Weights of a small class-conditioned image flow-matching model: 2.35M parameters, 47.1 epochs.
Rows from block 6, named by matrix and row number. Each number is 128 + 32 x the weight over its row's rms, rounded and kept within 0 to 255. All counts start at 0. Numbers have three digits each. After the name is the row's rms in percent of the matrix's.
# convs0: first 3x3 conv (model.decb.0.0.convs.0.weight, 128x256x3x3, standardized in use), inputs 204-209, a 3x3 kernel for each
convs0.2 098:203117094048153110078156136132104132076121152127184151137119142143121161111123162138141166132202158139121184118126131112096104128128140113136081082255000147069229
convs0.3 087:148113140119074109128130132126139117121137111105113091120148111152164132083108093110091061077088049079087072167160131187189142135146107119151118168183151143127132
convs0.4 097:136142103174176104173180134096067117092099086142105066137053048141158033127111098138075108123060060152131120135106135130121133142156119119154116151255086121115099
convs0.5 095:143143172122171100128161136127144109151192143137203168136151210138059094132151137153184230083158112145149167135103089139135136120177109137112214180180222158138103
convs0.6 099:154144152128215130145193140088063098081072055128074054115116120099093118128114103111127136153147115144129127087085112088087115122139123107175131150073148156088181
convs0.7 097:102121089151130102165138066142084134146159114139125099138157127141212144153160150154081138161114163151163144124154119171132152093078121139156120103011030065117152
convs0.8 098:110051085146130139155214174128117187151077184121148170091123107082154098107123096098081085117097097123150111113127167116080129115165168145126075191064053178113059
convs0.9 100:141155168159083155103124159137137144128147131135108133115085091157178133136117151167135103133115121132157116078057067107139114126146107173128077205184049124180071
convs0.10 096:129129113064118104141105153060085084132192032109140064124156139095187148125113135155177122138188148134122125078060112131091139128116134124106112207000096125040099
convs0.11 105:105140127118092120117122147134155170125157138125146120165162175153155191090122158121094088137118165116091159126069114084049032111118136149176145184028152156100211
convs0.12 096:103143147130178145085105112083110098092090076104136118127136121118133122111138121120112122121135127160174129089100099125145123113114126131127125137159097134126112
convs0.13 105:120136098111255195109143118110137122134170185131131103116162169081076231117058121118140108120174119081127126120051100126150109130145106154147144128090072136039130
convs0.14 098:118138097095143135111115106102075095105117122158132111136140102127146147141125154104139111133183094158131126171176141141127124088110115094124120116077118142137116
convs0.15 094:151153193126153159093056132125134102133141118076124114134151119099136133096103151110096092108112092135072104106155134113085098114127099164190120174167125102098227
convs0.16 103:151024054142090040086094106149138088094136185119078171145171098084247196120153170156137167162096138157124104141070084116119153098119106161135108149069144177134132
convs0.17 103:153156119139230166142148168167164147186164093140098084095014108142086111173104115086147097128119094131110124167144143119130159142133133104072130070025175153080160
convs0.18 093:147123120091034134158074102134122110123211143109134137112120148128129146123156131125090111084094106132111091109128137158103118145123153155152106121127114176113100
convs0.19 093:119145115132089134141092143130080130090053096138090156104041122230063044129228105155136161164000132172142141157185138159142161152138138152170136151142118156125133
convs0.20 098:164093145168088116104077113079040151126145085096135128119105093113181189113172141154078119145082130158087153108068121171134179149131157072151124097114119130106173
convs0.21 102:108158132085148151089185102153167168137080119155173168135156156175153173116130129160152156123108186134158153074110095132150161138135115111083100189112056141023161
convs0.22 100:157200162177000132132155139149134182133187191128138149122063074088255022178111095144079063164068073153147145158099118121107177110130127112166129134074144140138158
convs0.23 098:122226113105084148212086142092102099135131064121073119089141086131128110103114133130232048155021054068142094079071185136130129149097101118016146141000255110091186
convs0.24 099:101089120125191194184102130135094155182186097168098103120153139172163127153122163124129125106204094085165152092110172106129128144168099133057112146134079101086066
convs0.25 102:175166152051156139219107131109113134171118073175063106168165096127173127120139142120157150098255106107203100102054106142190128140077117096097121200080000129186051
convs0.26 099:124057106103113080095127098117095135058096129076111088113077111157097135155115124116092152088095124143101108062128128143097122126144133135183109144175111125133114
convs0.27 096:134163167070114148135104153132079113054084075122063121096115111135107131109114117113118162103065146154136146114111112108125096115116124145135121166000162129098137
convs0.28 103:228169115024184093158143054099151135064158138182133100153095131160101158165114168143073157129000182112122128113107124181145075148143074107153095120090204125134208
convs0.29 104:091128140079066114065105123120148155114127130099106123129121103174157106103157103150119115103136104157165165158169131155098140125156167127137140114106199131058136
convs0.30 102:143164141149095153149082126145109147148163135116086090134103111106175127088147052109117076116111077113070110157116135126156118146103116099112155128190143113217128
convs0.31 105:133193149139096177087108137102160120112107124075110148109086104134170094156087097096175112127192161147129109155112113147185141138106165090035117060255186078254125
convs0.32 111:148124111071092130153107135136079064099130123144158083148116126148165120114114111096084067082152079148170096112136164142187119141154118121135132101255067105231189
convs0.33 085:140130131125108090129140126105132130165069142128088088105111129099163124090089087151147134110127080142145147090096112146207188142162153074153125079201129109154145
convs0.34 103:120125117108133176160058104133100096121035035128057062133104121084255000120255073147133142158074074134156150114077111114146114139178133136097101128114121102132116
convs0.35 092:143054154123103061132172165122138132171198114147148134150131200151051164153135091150040200152089126117134143127212123144103120174104162123118130125070178133089120
convs0.36 099:137153153099197163159082093127118078175120095111212171147147112110083151110153129151156103075137126149078145128140162075137116103125108129147107158195180129143200
convs0.37 104:120123178153072195090160096111142123151123158116104137111105091111116147159076165124123143130170104138156117143127139150140135103142107114151185148080236092152083
convs0.38 100:123190149070077159213113110108141085169124121109120128194211098107094195139132153129150115136042145123080148086052147132174116088138088127045113125116115104100192
convs0.39 099:141112137143009133123218128155194169143053152158160137107131101168199128117086114086091109076134134106138098187171144175162130148151124201068134134090119122148187
convs0.40 104:131162102144171106124114131142113147133093143109140159097127101138104070122079137153184131132187097129122189094122101125125123126141121147096135139149093127068121
convs0.41 102:168146159052168140135113152114114126133079108090150150099069182127158027096142075122165107057068122147075192105109146140173103142166123094032121106000084115115152
convs0.42 096:139142122072118114103113135143117116184242105177149153139148072174221079108141122143100206122094168136135137123112093152177130149140114107122113133000014131084086
convs0.43 101:161115115069058115094097130104177167196194162204176103119150117075168146128075106137091139096152150096149112130136153136127160140129144128133074166052206128127127
convs0.44 099:110081103156084067177184109147129139167079172141184145127093084146131128178187132139129124174124100118157140161165145148151178105126130174128092133107108088101121
convs0.45 097:120120086149090190139021205140109168101125170167174201129147085078180165184158151150189138105062113112110129095093176139116095122117117133090153059053112098113137
convs0.46 099:104109189244133151110056137136129081171173087078054124126122179163085190095135154116133162146145120083140126156174091089097118127105102127098117141034239087104113
convs0.47 101:104080127102208164116112087113131108186089092131101122129112127071084182103100143148156169141164172148130171119157100101107134144136167150124111072061148121086147
convs0.48 101:108121145094059128168132110085137144130108102167135087152106107119137103115136131151124142171113078084170139104087126136094139143129107115137091166000169121091087
convs0.49 107:170191100129185151103036142165103153139124096113116129097093053123096125102085151124194129169198152096116148155161173116127101151092106050165092066199117126109114
convs0.50 100:145123123140090129135119124146140143110148133119118121164142144166120136132112109116108117086083086155130148136133166137101152139129114131142151154107101152113100
convs0.51 104:156136055081008093068089124149154153127094109124088122116173110193255116152107108123105174104100115125095134145109143152164134084156112104151090059052191163176116
convs0.52 094:117095123120255073113055132110077134132151038060111056149202067156177227139116176098150085144227091136144150120133173114172126152171095137120141124001137121116162
convs0.53 095:142129133161142130169174115101123085103139092072053074127124126120255160134057119111099124129255123101092084131194140105102129135080116113149114131234115129162097
convs0.54 102:131113110080211134119143150123123116158073124139168138117072126167156156113107106142135118159158127138121142138184151169122135144178133129140089141103218134149071
convs0.55 101:170145126020206183119089138151083119070161099052171143100096154138122117108139116126146131088224132155073145133095116097118156123152193123106149221088093169000109
convs0.56 107:097105119167141109079108146149132164120047077150107109102096088092000044080068097104150142091189143086147165118140132099115102167164122078070101085000160161085125
convs0.57 106:102142155162038144145110176133165146110131130153178120195212183201182147136145121129056139113005120107116119107139093143110125114099130121162144131247201123134188
convs0.58 099:119147119193136150140163148124149130116122130057130142142124114140163080139134081131121150150141106127153128144112141159177171164163170135058115070171137079174130
convs0.59 102:124089122154188094153110101151217130186255165159121133157086100167140097156161122144136159124102167134114097166236153161176114164094120153105112148085232139072165
convs0.60 094:145104108107143125132131136105097072097182089097126074109138159096064144116094135148132100141130105148129130133122139175154184126157113124100130182101113175177112
convs0.61 101:145143195108080004085205218091126103085096132096151112149147158154117122116149148136119145190112128154122124127113048126135184143112093128165091069216119106145132
convs0.62 093:196181166122129139149149162137078091119078110121096116134128103110105132118121132128111162132130139138103137112088098120100126174172192127136135142149169131116134
convs0.63 105:106122133046058082092057115053075082096143123090133105145111022134163080139164113090121093089131092112090095089097106134158114141160164156114093159040191141126106
convs0.64 088:171114158212164117195186150070068070102075079094104066141224148085133151132114131118157120109143147086058099067110062072120091083088082127085136090228181147149084
convs0.65 120:158094109108204112183170132070063058050085086097100092118083126114134121115126060142154156136187156143132140132178134193177157127134129196000255162207059130091103
convs0.66 097:067071116086091089130112091105125122101206195135177172143118180154181199124121119132156178132148150154127115078075121078082114117107095082128085072204098056166090
convs0.67 097:147130128159123141143176127126156154167206150158201164107128107115169058095142117118109136144118086137130096114142115115169177088092113140195100125204100150115154
convs0.68 097:118174200099110000041255128115084071122152155075148132101146170082077092123163114130210184054213128066115129135147084175095146098094121092149154255216148186191129
convs0.69 098:113094121081119068082126122115124093118158072066115097152173165098121130123103134173150116158137111104100108130096119137112169152135152170104177162080135103049088
convs0.70 101:124157131093116129115062142052107134111153156113142109122128130089150088104124088151135132140135145087085136112110135100094099141146140090096153131151085075241081
convs0.71 100:175255148163139255153128213117137118118106140089149134166181165198176149139190146116146112141088117141120089084067089125135092123124132098084096167000113133079149
convs0.72 105:117104152111109119106117085152145134151255179147138120113108086115105127146137113120109105145189140134138137213202156129128140126141096173113057143133193076013166
convs0.73 092:088084107156107125145152124146198145139255169104156109080068118140098113160118106094070079123094099098143098153117135108083137126165165168137095119171134114211117
convs0.74 103:140132168139134115148109116092108127099112107165162095137133129152182138099148126135111084131099117136137105017055070057094100077033058124112115103051176090070125
convs0.75 098:126067154096110075144136142134143142206222170135178123095137110117234148096173137137108106136124086111106106125091105116084102108089111169104124124129082135181133
convs0.76 089:100098072137242159120129098080125086073150161099156107127142158156111156102138135138150120162137118134158143158179156173173219138114144128127132181036070189000071
convs0.77 103:069172169048191129114118094157151113233178116144212112139108137246049197200152162125179104086130122136094136098140101113157150111130119150145195143110149152115142
convs0.78 096:097103140134153161146127165112156133094126135141172115122126098111124126137134119099045093082054096103081151083101141097121177117112170086088117073120172114113171
convs0.79 096:142153096181175128061095130186195123177168155120132123137154173152155203112142155092090111097111124126130130148110111125138137110137145136078117115037184139156116
convs0.80 104:140098114108000197112098155080117085121083129144142083120149158107255133151112120143144145119008153159149107110107111136120080134109113112119111156097134143131134
convs0.81 098:118104084232203073098071092125105148134209169104096115120183130161190115115126150105069160114211225141145129138129139134056155119100091138141114043000181097055097
convs0.82 098:141173158087102169136096113140098127101141153121243095120163143172203248165171096115152147129078172102123120107081086135154093118089174126137112183040000175160141
convs0.83 102:111173108083214059139179092130122134111169156156207148120145131067124135128209144157129139164130126096128135125149118133145103096141110130142091164124128111107178
convs0.84 093:149122101131042120164145148149110120086163156100078129154130159122089132137074096125105099175113192137124095101122136074135108111124126111117122151255067129154140
convs0.85 104:133157103168188096128170115111106118119088096150119132133152139104144153123128157053107112103158134067119110114138111117147130182185158131152138149139128161147145
convs0.86 101:093030048075227092124244132129134135152197117132135154123103083153134145130154128121125096077150080143047110125097161124087167150126115204127121190131150134022092
convs0.87 098:117084142089121125166128127098123094147250089124113147172238146057150145141157136112149117092210112134145126136151128170231095116122130112098126114046137137141118
convs0.88 098:121088082124188136096109146123102118129236113190141096108155138103126142102133132121106120156176124115095087159195160146157125154165118133115154090104049125073144
convs0.89 099:116121184087153097189205111067102072081255110072097086121166156099103201135080163153148178134175179128097132077138049098151176115091088124104084139129120127057123
convs0.90 100:121116127138000092070112143168144142189134161096035095131134111114097135125098122129202151153104098123133145123040129108043172111120149148048071131164171136176100
convs0.91 102:105170198113158102126190109087137126108148112120111138109150125112097186093097169167163112155150039149122157121112087107134172152100174139107125130127131131111123
convs0.92 103:133094174104100101109159122126192085143119118119176076131084111128141104172146112113171152139142125133111123179135111135135137125144151100176146132235105148122173
convs0.93 104:140189097166151172174105175101103124108161089184159096133171128092000096086129151119100123154241071131131193145160135082075089150095117150134137128069096131096132
convs0.94 099:107122113087185110107092109117100102121107156105081070140097132084237126094051106115145148101161142129094113177118148195096092111201162140131106118116114144096080
convs0.95 100:077051088111170129157086140157141140159158116124085100129154164125061126127032133135122135100198157122136138137099096169101091144136155130129104166017161121136113
convs0.96 097:107148099151091133115115136092132099132082150111105158174162167175189149151107155130145131163132139113099101146141119129121138094161140152022112133102088140170088
convs0.97 101:116169080156149145141129100117113125072128109130155093084152157133201154137175131116085149106037149163147116146137152150150129101147104105219115094227111122169112
convs0.98 101:141150162066140132154180140121144120133220203103146139148083107067108122163149117122173153102152096127081094151172160158124142121129121180103147136194065159121106
convs0.99 101:133092137127125183072183035100049110091094127061250079130097146166175157141159117144080123128125182097148097149150079133158158115104169092165158159074115186121173
convs0.100 102:134173122157181128145180085089177087099077101118084112115108136151211215120080121106125051106075164140131119143181163094112137122145146128129111117122219112080123
convs0.101 101:121148214092108186106094123132164129103153139092184156145127112085142083084142117102183103045114128164101150148130100088104129157132155163110147178093203137108182
convs0.102 102:119146174161178142199149112121179124134159107142095084093113092121163174122122114145112139109100147172219132079082098156182161141079121157169064137154168097142172
convs0.103 098:086113125087068110049033126137136136133102151175131124094083078170057128083109116134170155133176152132176140130090132083095170143133127126057159046023111163119124
convs0.104 103:114105114059162117086070111142162124191148174175210126117137142164194125084149121111098166122120175129162124133099129135146122147123175125157137148085147135170103
convs0.105 103:155084116088103061106121095123159141056178138071209126136165113119181099136138118169083145174026151175141184082157128138153138171160154119140104000032255121009169
convs0.106 097:137117145135119110102196147104139126107144063084107089108162175106091109147138141123170113161172106148186123159186138130130108137164137095132079103134126140128135
convs0.107 104:117180191131155167111187091108107152112028128090123101085099124129147110131138098119100167142155145074142164128144084145097161112132120145041070098052110075074184
convs0.108 098:101088125129172105109143136142119132142163142123130090123167116129018129133148127106158154131145160061115103101107098096118129147114132143086122144000229144084102
convs0.109 098:113127133074113072095253148154112128109126135125153143133167143139111138129148153181143163184121140187175178111130119118134179119119114115151079163151072125075122