A small class-conditioned image flow-matching model, trained from scratch.
Training: 11900 steps, batches of 384.
Rows from block 6, named by matrix and row number. Each number is 50 + 15 x the weight over its row's rms, rounded and kept within 0 to 99. All counts start at 0.
# convs0: first 3x3 conv (model.decb.0.0.convs.0.weight, 128x256x3x3, standardized in use), inputs 198-203, a 3x3 kernel for each
convs0.38:37 28 50 62 51 59 52 38 51 34 24 47 36 39 99 53 34 43 50 52 40 55 74 49 45 49 57 18 35 52 54 71 55 40 47 33 18 73 52 46 57 94 44 33 29 23 15 63 45 55 90 55 24 44
convs0.39:52 54 70 48 32 32 62 64 56 56 35 54 64 59 38 43 37 61 53 72 49 65 54 44 70 62 61 47 44 48 26 48 55 58 52 73 57 41 52 40 52 58 50 51 53 58 23 49 85 40 38 37 64 57
convs0.40:45 57 48 48 03 27 46 47 44 61 57 64 57 15 01 49 20 14 57 39 31 55 00 16 50 53 52 39 38 49 46 89 67 42 41 45 48 64 48 48 31 37 31 43 41 60 57 56 63 14 44 34 10 44
convs0.41:32 36 64 59 33 41 31 37 62 33 41 57 37 00 78 43 52 53 47 36 51 62 60 37 43 61 46 67 77 41 50 65 80 58 43 69 48 76 48 46 63 99 58 57 58 36 56 46 32 33 77 50 38 64
convs0.42:44 21 36 55 46 62 41 53 64 27 65 32 29 31 50 36 49 55 43 55 63 36 52 45 57 57 62 40 33 74 32 23 42 57 52 43 50 29 38 28 57 34 39 38 57 18 55 11 19 25 24 36 59 58
convs0.43:31 34 50 50 88 57 53 53 26 44 46 34 41 59 42 52 25 52 24 58 70 66 99 65 74 66 49 45 46 67 40 44 51 62 56 40 48 37 35 35 59 37 48 41 57 39 30 44 31 49 36 47 19 36
convs0.44:56 78 78 65 36 41 62 58 41 35 40 44 56 47 53 68 41 52 61 68 72 66 43 95 65 83 63 44 50 44 40 64 53 36 22 38 26 35 39 34 65 35 46 21 27 34 44 61 34 47 61 82 26 40
convs0.45:36 41 58 50 56 61 45 48 48 52 59 55 65 43 53 43 54 76 52 41 49 39 89 56 51 47 44 49 41 55 53 54 39 54 60 43 26 59 43 42 44 56 47 47 71 60 14 64 90 00 55 46 35 72
convs0.46:60 41 53 53 35 52 54 58 45 41 26 85 71 25 82 43 15 56 48 49 55 61 52 59 39 46 47 38 37 49 33 57 54 66 58 41 26 44 56 18 25 30 56 17 64 37 53 86 54 18 77 31 15 68
convs0.47:28 59 54 00 00 83 27 24 48 50 41 60 45 10 64 44 34 59 35 89 82 22 33 99 49 28 64 70 37 43 61 99 19 55 76 50 53 49 48 51 09 69 42 48 53 30 61 45 31 04 55 56 57 54
convs0.48:56 51 58 59 62 56 50 48 55 43 46 47 74 36 51 48 32 30 45 58 39 48 66 49 40 47 60 50 47 58 46 59 34 59 64 45 73 27 52 41 28 31 77 34 77 45 33 63 59 61 91 58 11 93
convs0.49:62 76 57 64 69 53 46 60 46 37 80 41 49 19 76 38 60 61 57 54 48 53 84 60 52 58 61 40 41 43 45 51 44 51 48 48 74 60 33 49 53 40 41 85 59 64 90 19 42 17 60 52 45 41
convs0.50:34 39 74 34 27 54 43 36 61 75 60 37 60 43 38 58 61 29 43 47 45 54 30 35 50 37 61 69 48 63 45 34 35 53 37 29 59 48 49 52 41 50 58 43 52 44 54 50 53 22 68 30 72 47
convs0.51:65 53 59 50 67 63 53 54 47 72 29 63 58 06 30 51 68 71 52 38 55 29 14 42 57 55 57 59 57 58 57 65 57 53 57 36 17 74 53 93 33 02 45 26 67 62 30 52 44 41 14 52 52 72
convs0.52:41 58 50 48 61 38 62 57 45 50 65 33 19 19 64 46 45 87 56 71 71 56 21 41 61 94 62 56 64 51 30 23 47 46 40 46 56 45 10 36 55 70 45 66 54 52 58 30 37 76 85 47 94 68
convs0.53:68 88 59 57 43 51 54 30 43 36 38 50 35 77 25 24 57 37 65 63 64 62 00 60 65 41 73 59 46 54 31 48 41 42 29 47 54 58 50 60 99 78 46 67 65 52 56 42 63 49 69 43 63 64
convs0.54:44 50 51 45 37 44 68 62 55 21 58 44 00 99 26 52 43 48 58 50 33 71 22 37 63 59 39 47 73 64 40 76 55 59 57 45 60 18 75 55 02 15 21 47 55 53 00 54 00 99 17 45 51 51
convs0.55:44 41 51 50 44 54 40 71 40 44 13 42 31 42 46 62 12 46 53 25 44 42 63 53 33 74 53 55 54 67 37 61 47 58 25 57 22 52 38 87 00 40 37 53 39 33 46 33 47 16 55 41 23 50
convs0.56:53 58 45 35 18 23 40 45 25 47 28 33 43 30 54 42 45 85 51 49 38 48 20 06 32 00 12 43 50 52 39 73 84 56 49 70 30 72 45 29 14 78 56 48 79 36 20 23 25 00 73 79 34 68
convs0.57:50 68 55 44 76 43 52 56 54 34 43 67 29 82 50 40 57 39 57 40 58 49 34 35 42 32 41 52 58 72 48 62 63 65 70 59 41 32 54 58 54 67 47 54 57 45 36 60 44 48 61 35 24 41
convs0.58:42 52 53 33 52 63 49 49 53 47 40 43 99 34 39 52 12 33 60 53 55 55 62 60 52 48 53 07 37 33 35 52 39 41 48 42 10 73 35 12 46 13 75 17 47 33 33 48 71 00 41 42 00 57
convs0.59:44 48 44 51 49 47 31 42 35 47 29 75 95 72 94 58 21 33 36 37 31 14 01 11 48 32 55 34 49 34 40 23 29 57 54 47 16 64 74 70 49 43 60 41 43 47 52 53 99 76 45 52 36 41
convs0.60:54 74 65 56 60 57 44 59 46 43 42 63 41 31 51 48 52 68 42 41 30 30 31 25 41 40 31 52 67 48 51 52 45 38 39 39 52 84 37 49 62 71 45 58 55 40 60 44 32 26 66 62 73 66
convs0.61:55 55 42 60 50 36 54 58 22 55 47 21 26 60 26 19 99 31 51 49 53 37 93 35 45 57 46 48 35 43 47 65 68 39 59 53 59 21 38 60 00 51 56 47 42 55 30 26 25 54 70 28 99 58
convs0.62:58 54 48 60 48 41 62 56 59 62 60 63 54 37 52 59 34 46 27 38 44 22 18 39 32 49 51 47 38 66 51 48 65 55 57 69 49 37 41 46 15 41 42 29 29 47 49 60 71 48 37 58 44 46
convs0.63:29 06 23 32 46 29 32 29 28 70 42 57 70 43 49 65 49 38 64 90 40 76 99 70 41 57 39 52 57 51 61 47 54 53 52 44 39 53 68 75 20 59 51 73 47 60 45 81 81 25 88 56 55 54
convs0.64:52 61 43 44 25 36 52 57 35 42 39 68 25 86 50 51 44 68 42 56 55 32 24 66 60 85 47 43 64 40 76 99 54 53 57 38 27 89 52 97 00 54 46 69 55 54 34 68 83 85 48 36 62 51
convs0.65:59 55 47 53 43 56 41 35 32 47 61 63 63 49 78 51 41 41 65 61 34 57 65 56 66 69 52 42 53 43 32 28 42 50 36 44 46 47 62 63 64 84 60 48 53 52 63 54 47 33 49 56 47 43
convs0.66:33 13 10 46 39 33 49 24 44 34 35 51 39 73 70 36 56 56 47 49 32 42 89 46 42 61 53 59 54 62 46 58 61 57 66 66 48 39 52 48 73 60 53 56 52 31 61 34 79 45 62 34 40 41
convs0.67:64 72 57 61 70 51 58 43 45 43 55 51 53 63 49 52 51 67 13 46 29 22 73 16 31 40 47 57 38 50 72 64 54 54 55 46 65 50 59 63 99 53 53 84 82 30 59 54 17 99 49 55 85 77
convs0.68:56 39 22 39 31 58 30 61 43 44 69 48 34 94 78 56 73 50 53 34 34 40 26 67 34 50 60 37 68 44 28 64 55 51 37 50 76 43 51 56 70 37 91 34 37 53 57 36 85 35 79 99 32 45
convs0.69:45 52 50 19 18 29 28 16 45 31 33 54 42 65 42 25 34 31 50 44 52 53 58 47 59 49 68 50 32 47 51 67 60 66 52 55 58 51 64 56 58 51 57 56 54 42 40 90 63 99 53 36 65 32
convs0.70:26 25 40 41 24 34 61 53 38 45 26 37 34 40 45 30 53 46 32 32 46 34 92 49 59 59 38 71 74 55 73 99 63 53 86 59 47 68 58 33 68 53 46 61 48 12 33 40 59 11 48 40 63 45
convs0.71:37 27 67 38 22 43 38 31 36 31 57 39 46 20 02 29 07 51 24 58 53 39 46 57 28 35 44 40 75 52 63 79 58 58 60 65 26 75 77 41 53 79 70 42 61 40 24 57 82 51 25 42 38 57
convs0.72:42 32 37 34 23 45 43 35 46 38 34 55 74 45 94 39 21 94 48 48 55 38 55 22 60 54 17 43 58 40 47 42 50 39 22 45 65 35 33 31 54 81 43 33 39 68 34 52 36 70 71 31 27 84
convs0.73:63 51 37 54 45 55 63 64 85 46 38 66 76 50 66 59 54 46 41 32 37 53 66 72 58 56 45 42 53 42 58 68 58 51 58 55 54 45 57 56 91 47 62 53 58 60 49 68 64 62 83 79 52 61
convs0.74:39 26 35 32 35 39 30 24 29 49 60 49 47 44 31 32 33 37 31 31 48 27 57 46 32 54 57 54 32 40 60 58 40 55 37 30 35 53 46 46 54 68 52 61 39 43 57 63 80 55 59 14 25 26
convs0.75:37 50 38 27 44 45 45 42 36 52 64 67 46 45 70 40 45 51 62 72 49 62 95 73 51 66 42 42 49 65 71 75 86 64 77 52 51 58 54 61 39 60 64 42 37 60 78 48 58 62 54 60 51 51
convs0.76:45 34 32 51 28 38 41 34 40 46 44 46 48 49 47 46 40 33 72 87 74 52 40 29 29 15 30 54 63 52 67 68 61 73 56 53 54 32 34 48 48 63 44 30 43 72 51 46 52 80 52 48 51 56
convs0.77:72 60 43 56 63 57 58 43 72 62 56 49 44 00 56 38 65 27 64 18 54 84 22 22 76 92 66 58 49 54 61 73 61 43 58 18 38 63 40 60 22 75 64 40 45 41 41 47 50 00 25 53 39 47
convs0.78:46 63 50 28 51 43 32 59 38 24 29 38 29 43 43 45 41 65 19 45 39 44 78 70 36 61 32 29 33 44 18 16 45 36 34 53 45 33 53 36 30 44 56 51 42 23 39 52 40 52 34 48 61 30
convs0.79:51 30 62 34 15 58 50 42 65 41 55 63 18 46 40 44 29 66 64 53 60 41 32 68 68 64 70 32 38 49 39 62 51 55 47 65 51 34 33 46 49 37 30 32 42 53 45 42 31 26 29 19 27 46
convs0.80:56 77 36 46 59 56 45 40 51 36 87 45 44 71 28 53 30 38 34 51 34 49 34 68 46 40 37 36 63 53 49 38 51 40 49 31 54 30 76 28 99 13 53 34 51 41 52 84 46 85 29 47 17 29
convs0.81:59 44 48 76 66 51 46 60 54 42 22 46 98 00 06 41 16 18 40 37 56 51 87 55 47 41 47 45 66 50 55 58 40 47 52 58 34 49 46 59 11 00 53 57 59 46 28 42 89 00 14 29 09 43
convs0.82:66 50 61 39 42 50 64 41 59 58 57 50 22 00 57 62 66 33 56 48 54 42 33 29 28 48 42 59 58 65 20 40 46 18 77 52 54 36 51 00 30 99 36 59 45 60 53 47 15 00 52 66 33 49
convs0.83:63 71 54 67 70 52 49 44 46 54 53 49 40 45 55 54 44 35 56 37 49 33 59 51 62 57 60 47 51 46 36 46 61 59 52 51 61 39 46 59 23 61 58 42 36 67 64 43 31 69 43 65 55 39
convs0.84:39 27 55 44 50 51 57 51 58 34 45 35 62 62 63 43 25 30 47 17 46 35 51 49 57 41 59 62 72 51 49 41 37 45 51 39 55 80 36 55 28 53 44 43 45 45 65 62 65 60 51 32 30 41
convs0.85:46 41 38 56 42 47 72 66 56 56 46 55 48 48 61 46 40 63 58 38 50 32 14 32 50 34 47 50 69 49 55 76 68 51 57 55 37 45 64 50 28 44 44 51 57 67 34 33 60 44 42 47 49 53
convs0.86:39 62 61 35 67 28 38 49 55 65 30 45 99 45 41 56 65 23 49 50 46 38 62 48 36 35 45 54 49 47 59 54 51 42 66 36 21 48 43 58 72 49 75 63 14 40 48 33 88 17 51 64 54 32
convs0.87:70 69 64 69 99 58 51 54 43 51 43 48 61 12 72 45 43 45 46 35 48 60 59 45 56 50 51 31 47 50 52 13 51 50 42 50 33 83 45 57 19 46 48 55 54 45 53 49 68 34 50 41 53 52
convs0.88:50 76 42 39 65 33 49 59 36 52 16 57 31 45 31 43 73 48 64 48 34 78 66 39 72 63 39 54 58 55 50 48 51 71 57 73 67 36 50 32 37 48 58 61 70 60 31 52 05 51 37 52 77 47
convs0.89:46 61 47 44 67 66 44 66 54 49 13 47 74 48 42 64 47 21 48 49 49 45 65 66 56 61 56 54 43 58 44 63 54 54 57 35 47 24 72 40 15 44 64 48 25 51 12 60 72 00 44 65 43 33
convs0.90:49 27 51 53 70 62 58 42 52 47 18 78 65 69 48 29 79 67 63 61 54 50 59 49 59 43 38 45 48 42 38 59 43 43 42 43 08 65 75 69 91 06 34 47 63 39 10 66 73 83 43 27 85 69
convs0.91:61 34 49 53 44 48 60 57 48 57 50 43 50 59 03 54 54 39 42 59 52 45 31 76 53 41 48 50 44 27 44 41 40 44 41 32 49 46 43 60 13 96 46 58 15 53 15 66 59 99 99 49 39 10
convs0.92:50 47 47 29 67 80 56 79 49 37 57 43 30 89 40 55 34 67 47 34 54 35 70 52 48 54 53 57 47 64 69 27 43 52 48 49 36 42 53 56 26 18 43 43 51 40 41 42 37 22 04 57 55 49
convs0.93:61 58 60 30 18 61 68 48 67 63 43 49 52 31 58 82 46 50 42 48 52 71 86 45 36 58 53 39 23 44 56 86 57 48 76 66 50 29 56 11 99 58 62 46 56 48 28 45 22 40 62 54 28 55
convs0.94:45 46 36 50 44 46 85 34 49 52 47 50 50 74 43 71 00 41 56 88 66 00 99 99 19 00 23 48 28 53 84 18 29 50 88 91 45 41 54 53 74 28 46 36 49 53 45 55 38 99 19 44 24 22
convs0.95:62 72 72 65 36 19 54 05 37 61 61 56 72 49 67 66 33 56 71 99 66 99 00 00 42 00 32 11 26 44 31 99 81 58 77 59 19 58 64 67 56 35 59 47 55 55 35 61 99 48 70 64 25 65
convs0.96:48 71 68 54 85 65 48 46 37 48 35 75 49 67 49 53 80 42 73 96 64 45 60 66 58 62 61 56 41 59 49 59 58 51 56 46 50 43 48 55 71 36 61 45 58 51 26 59 37 75 47 69 65 48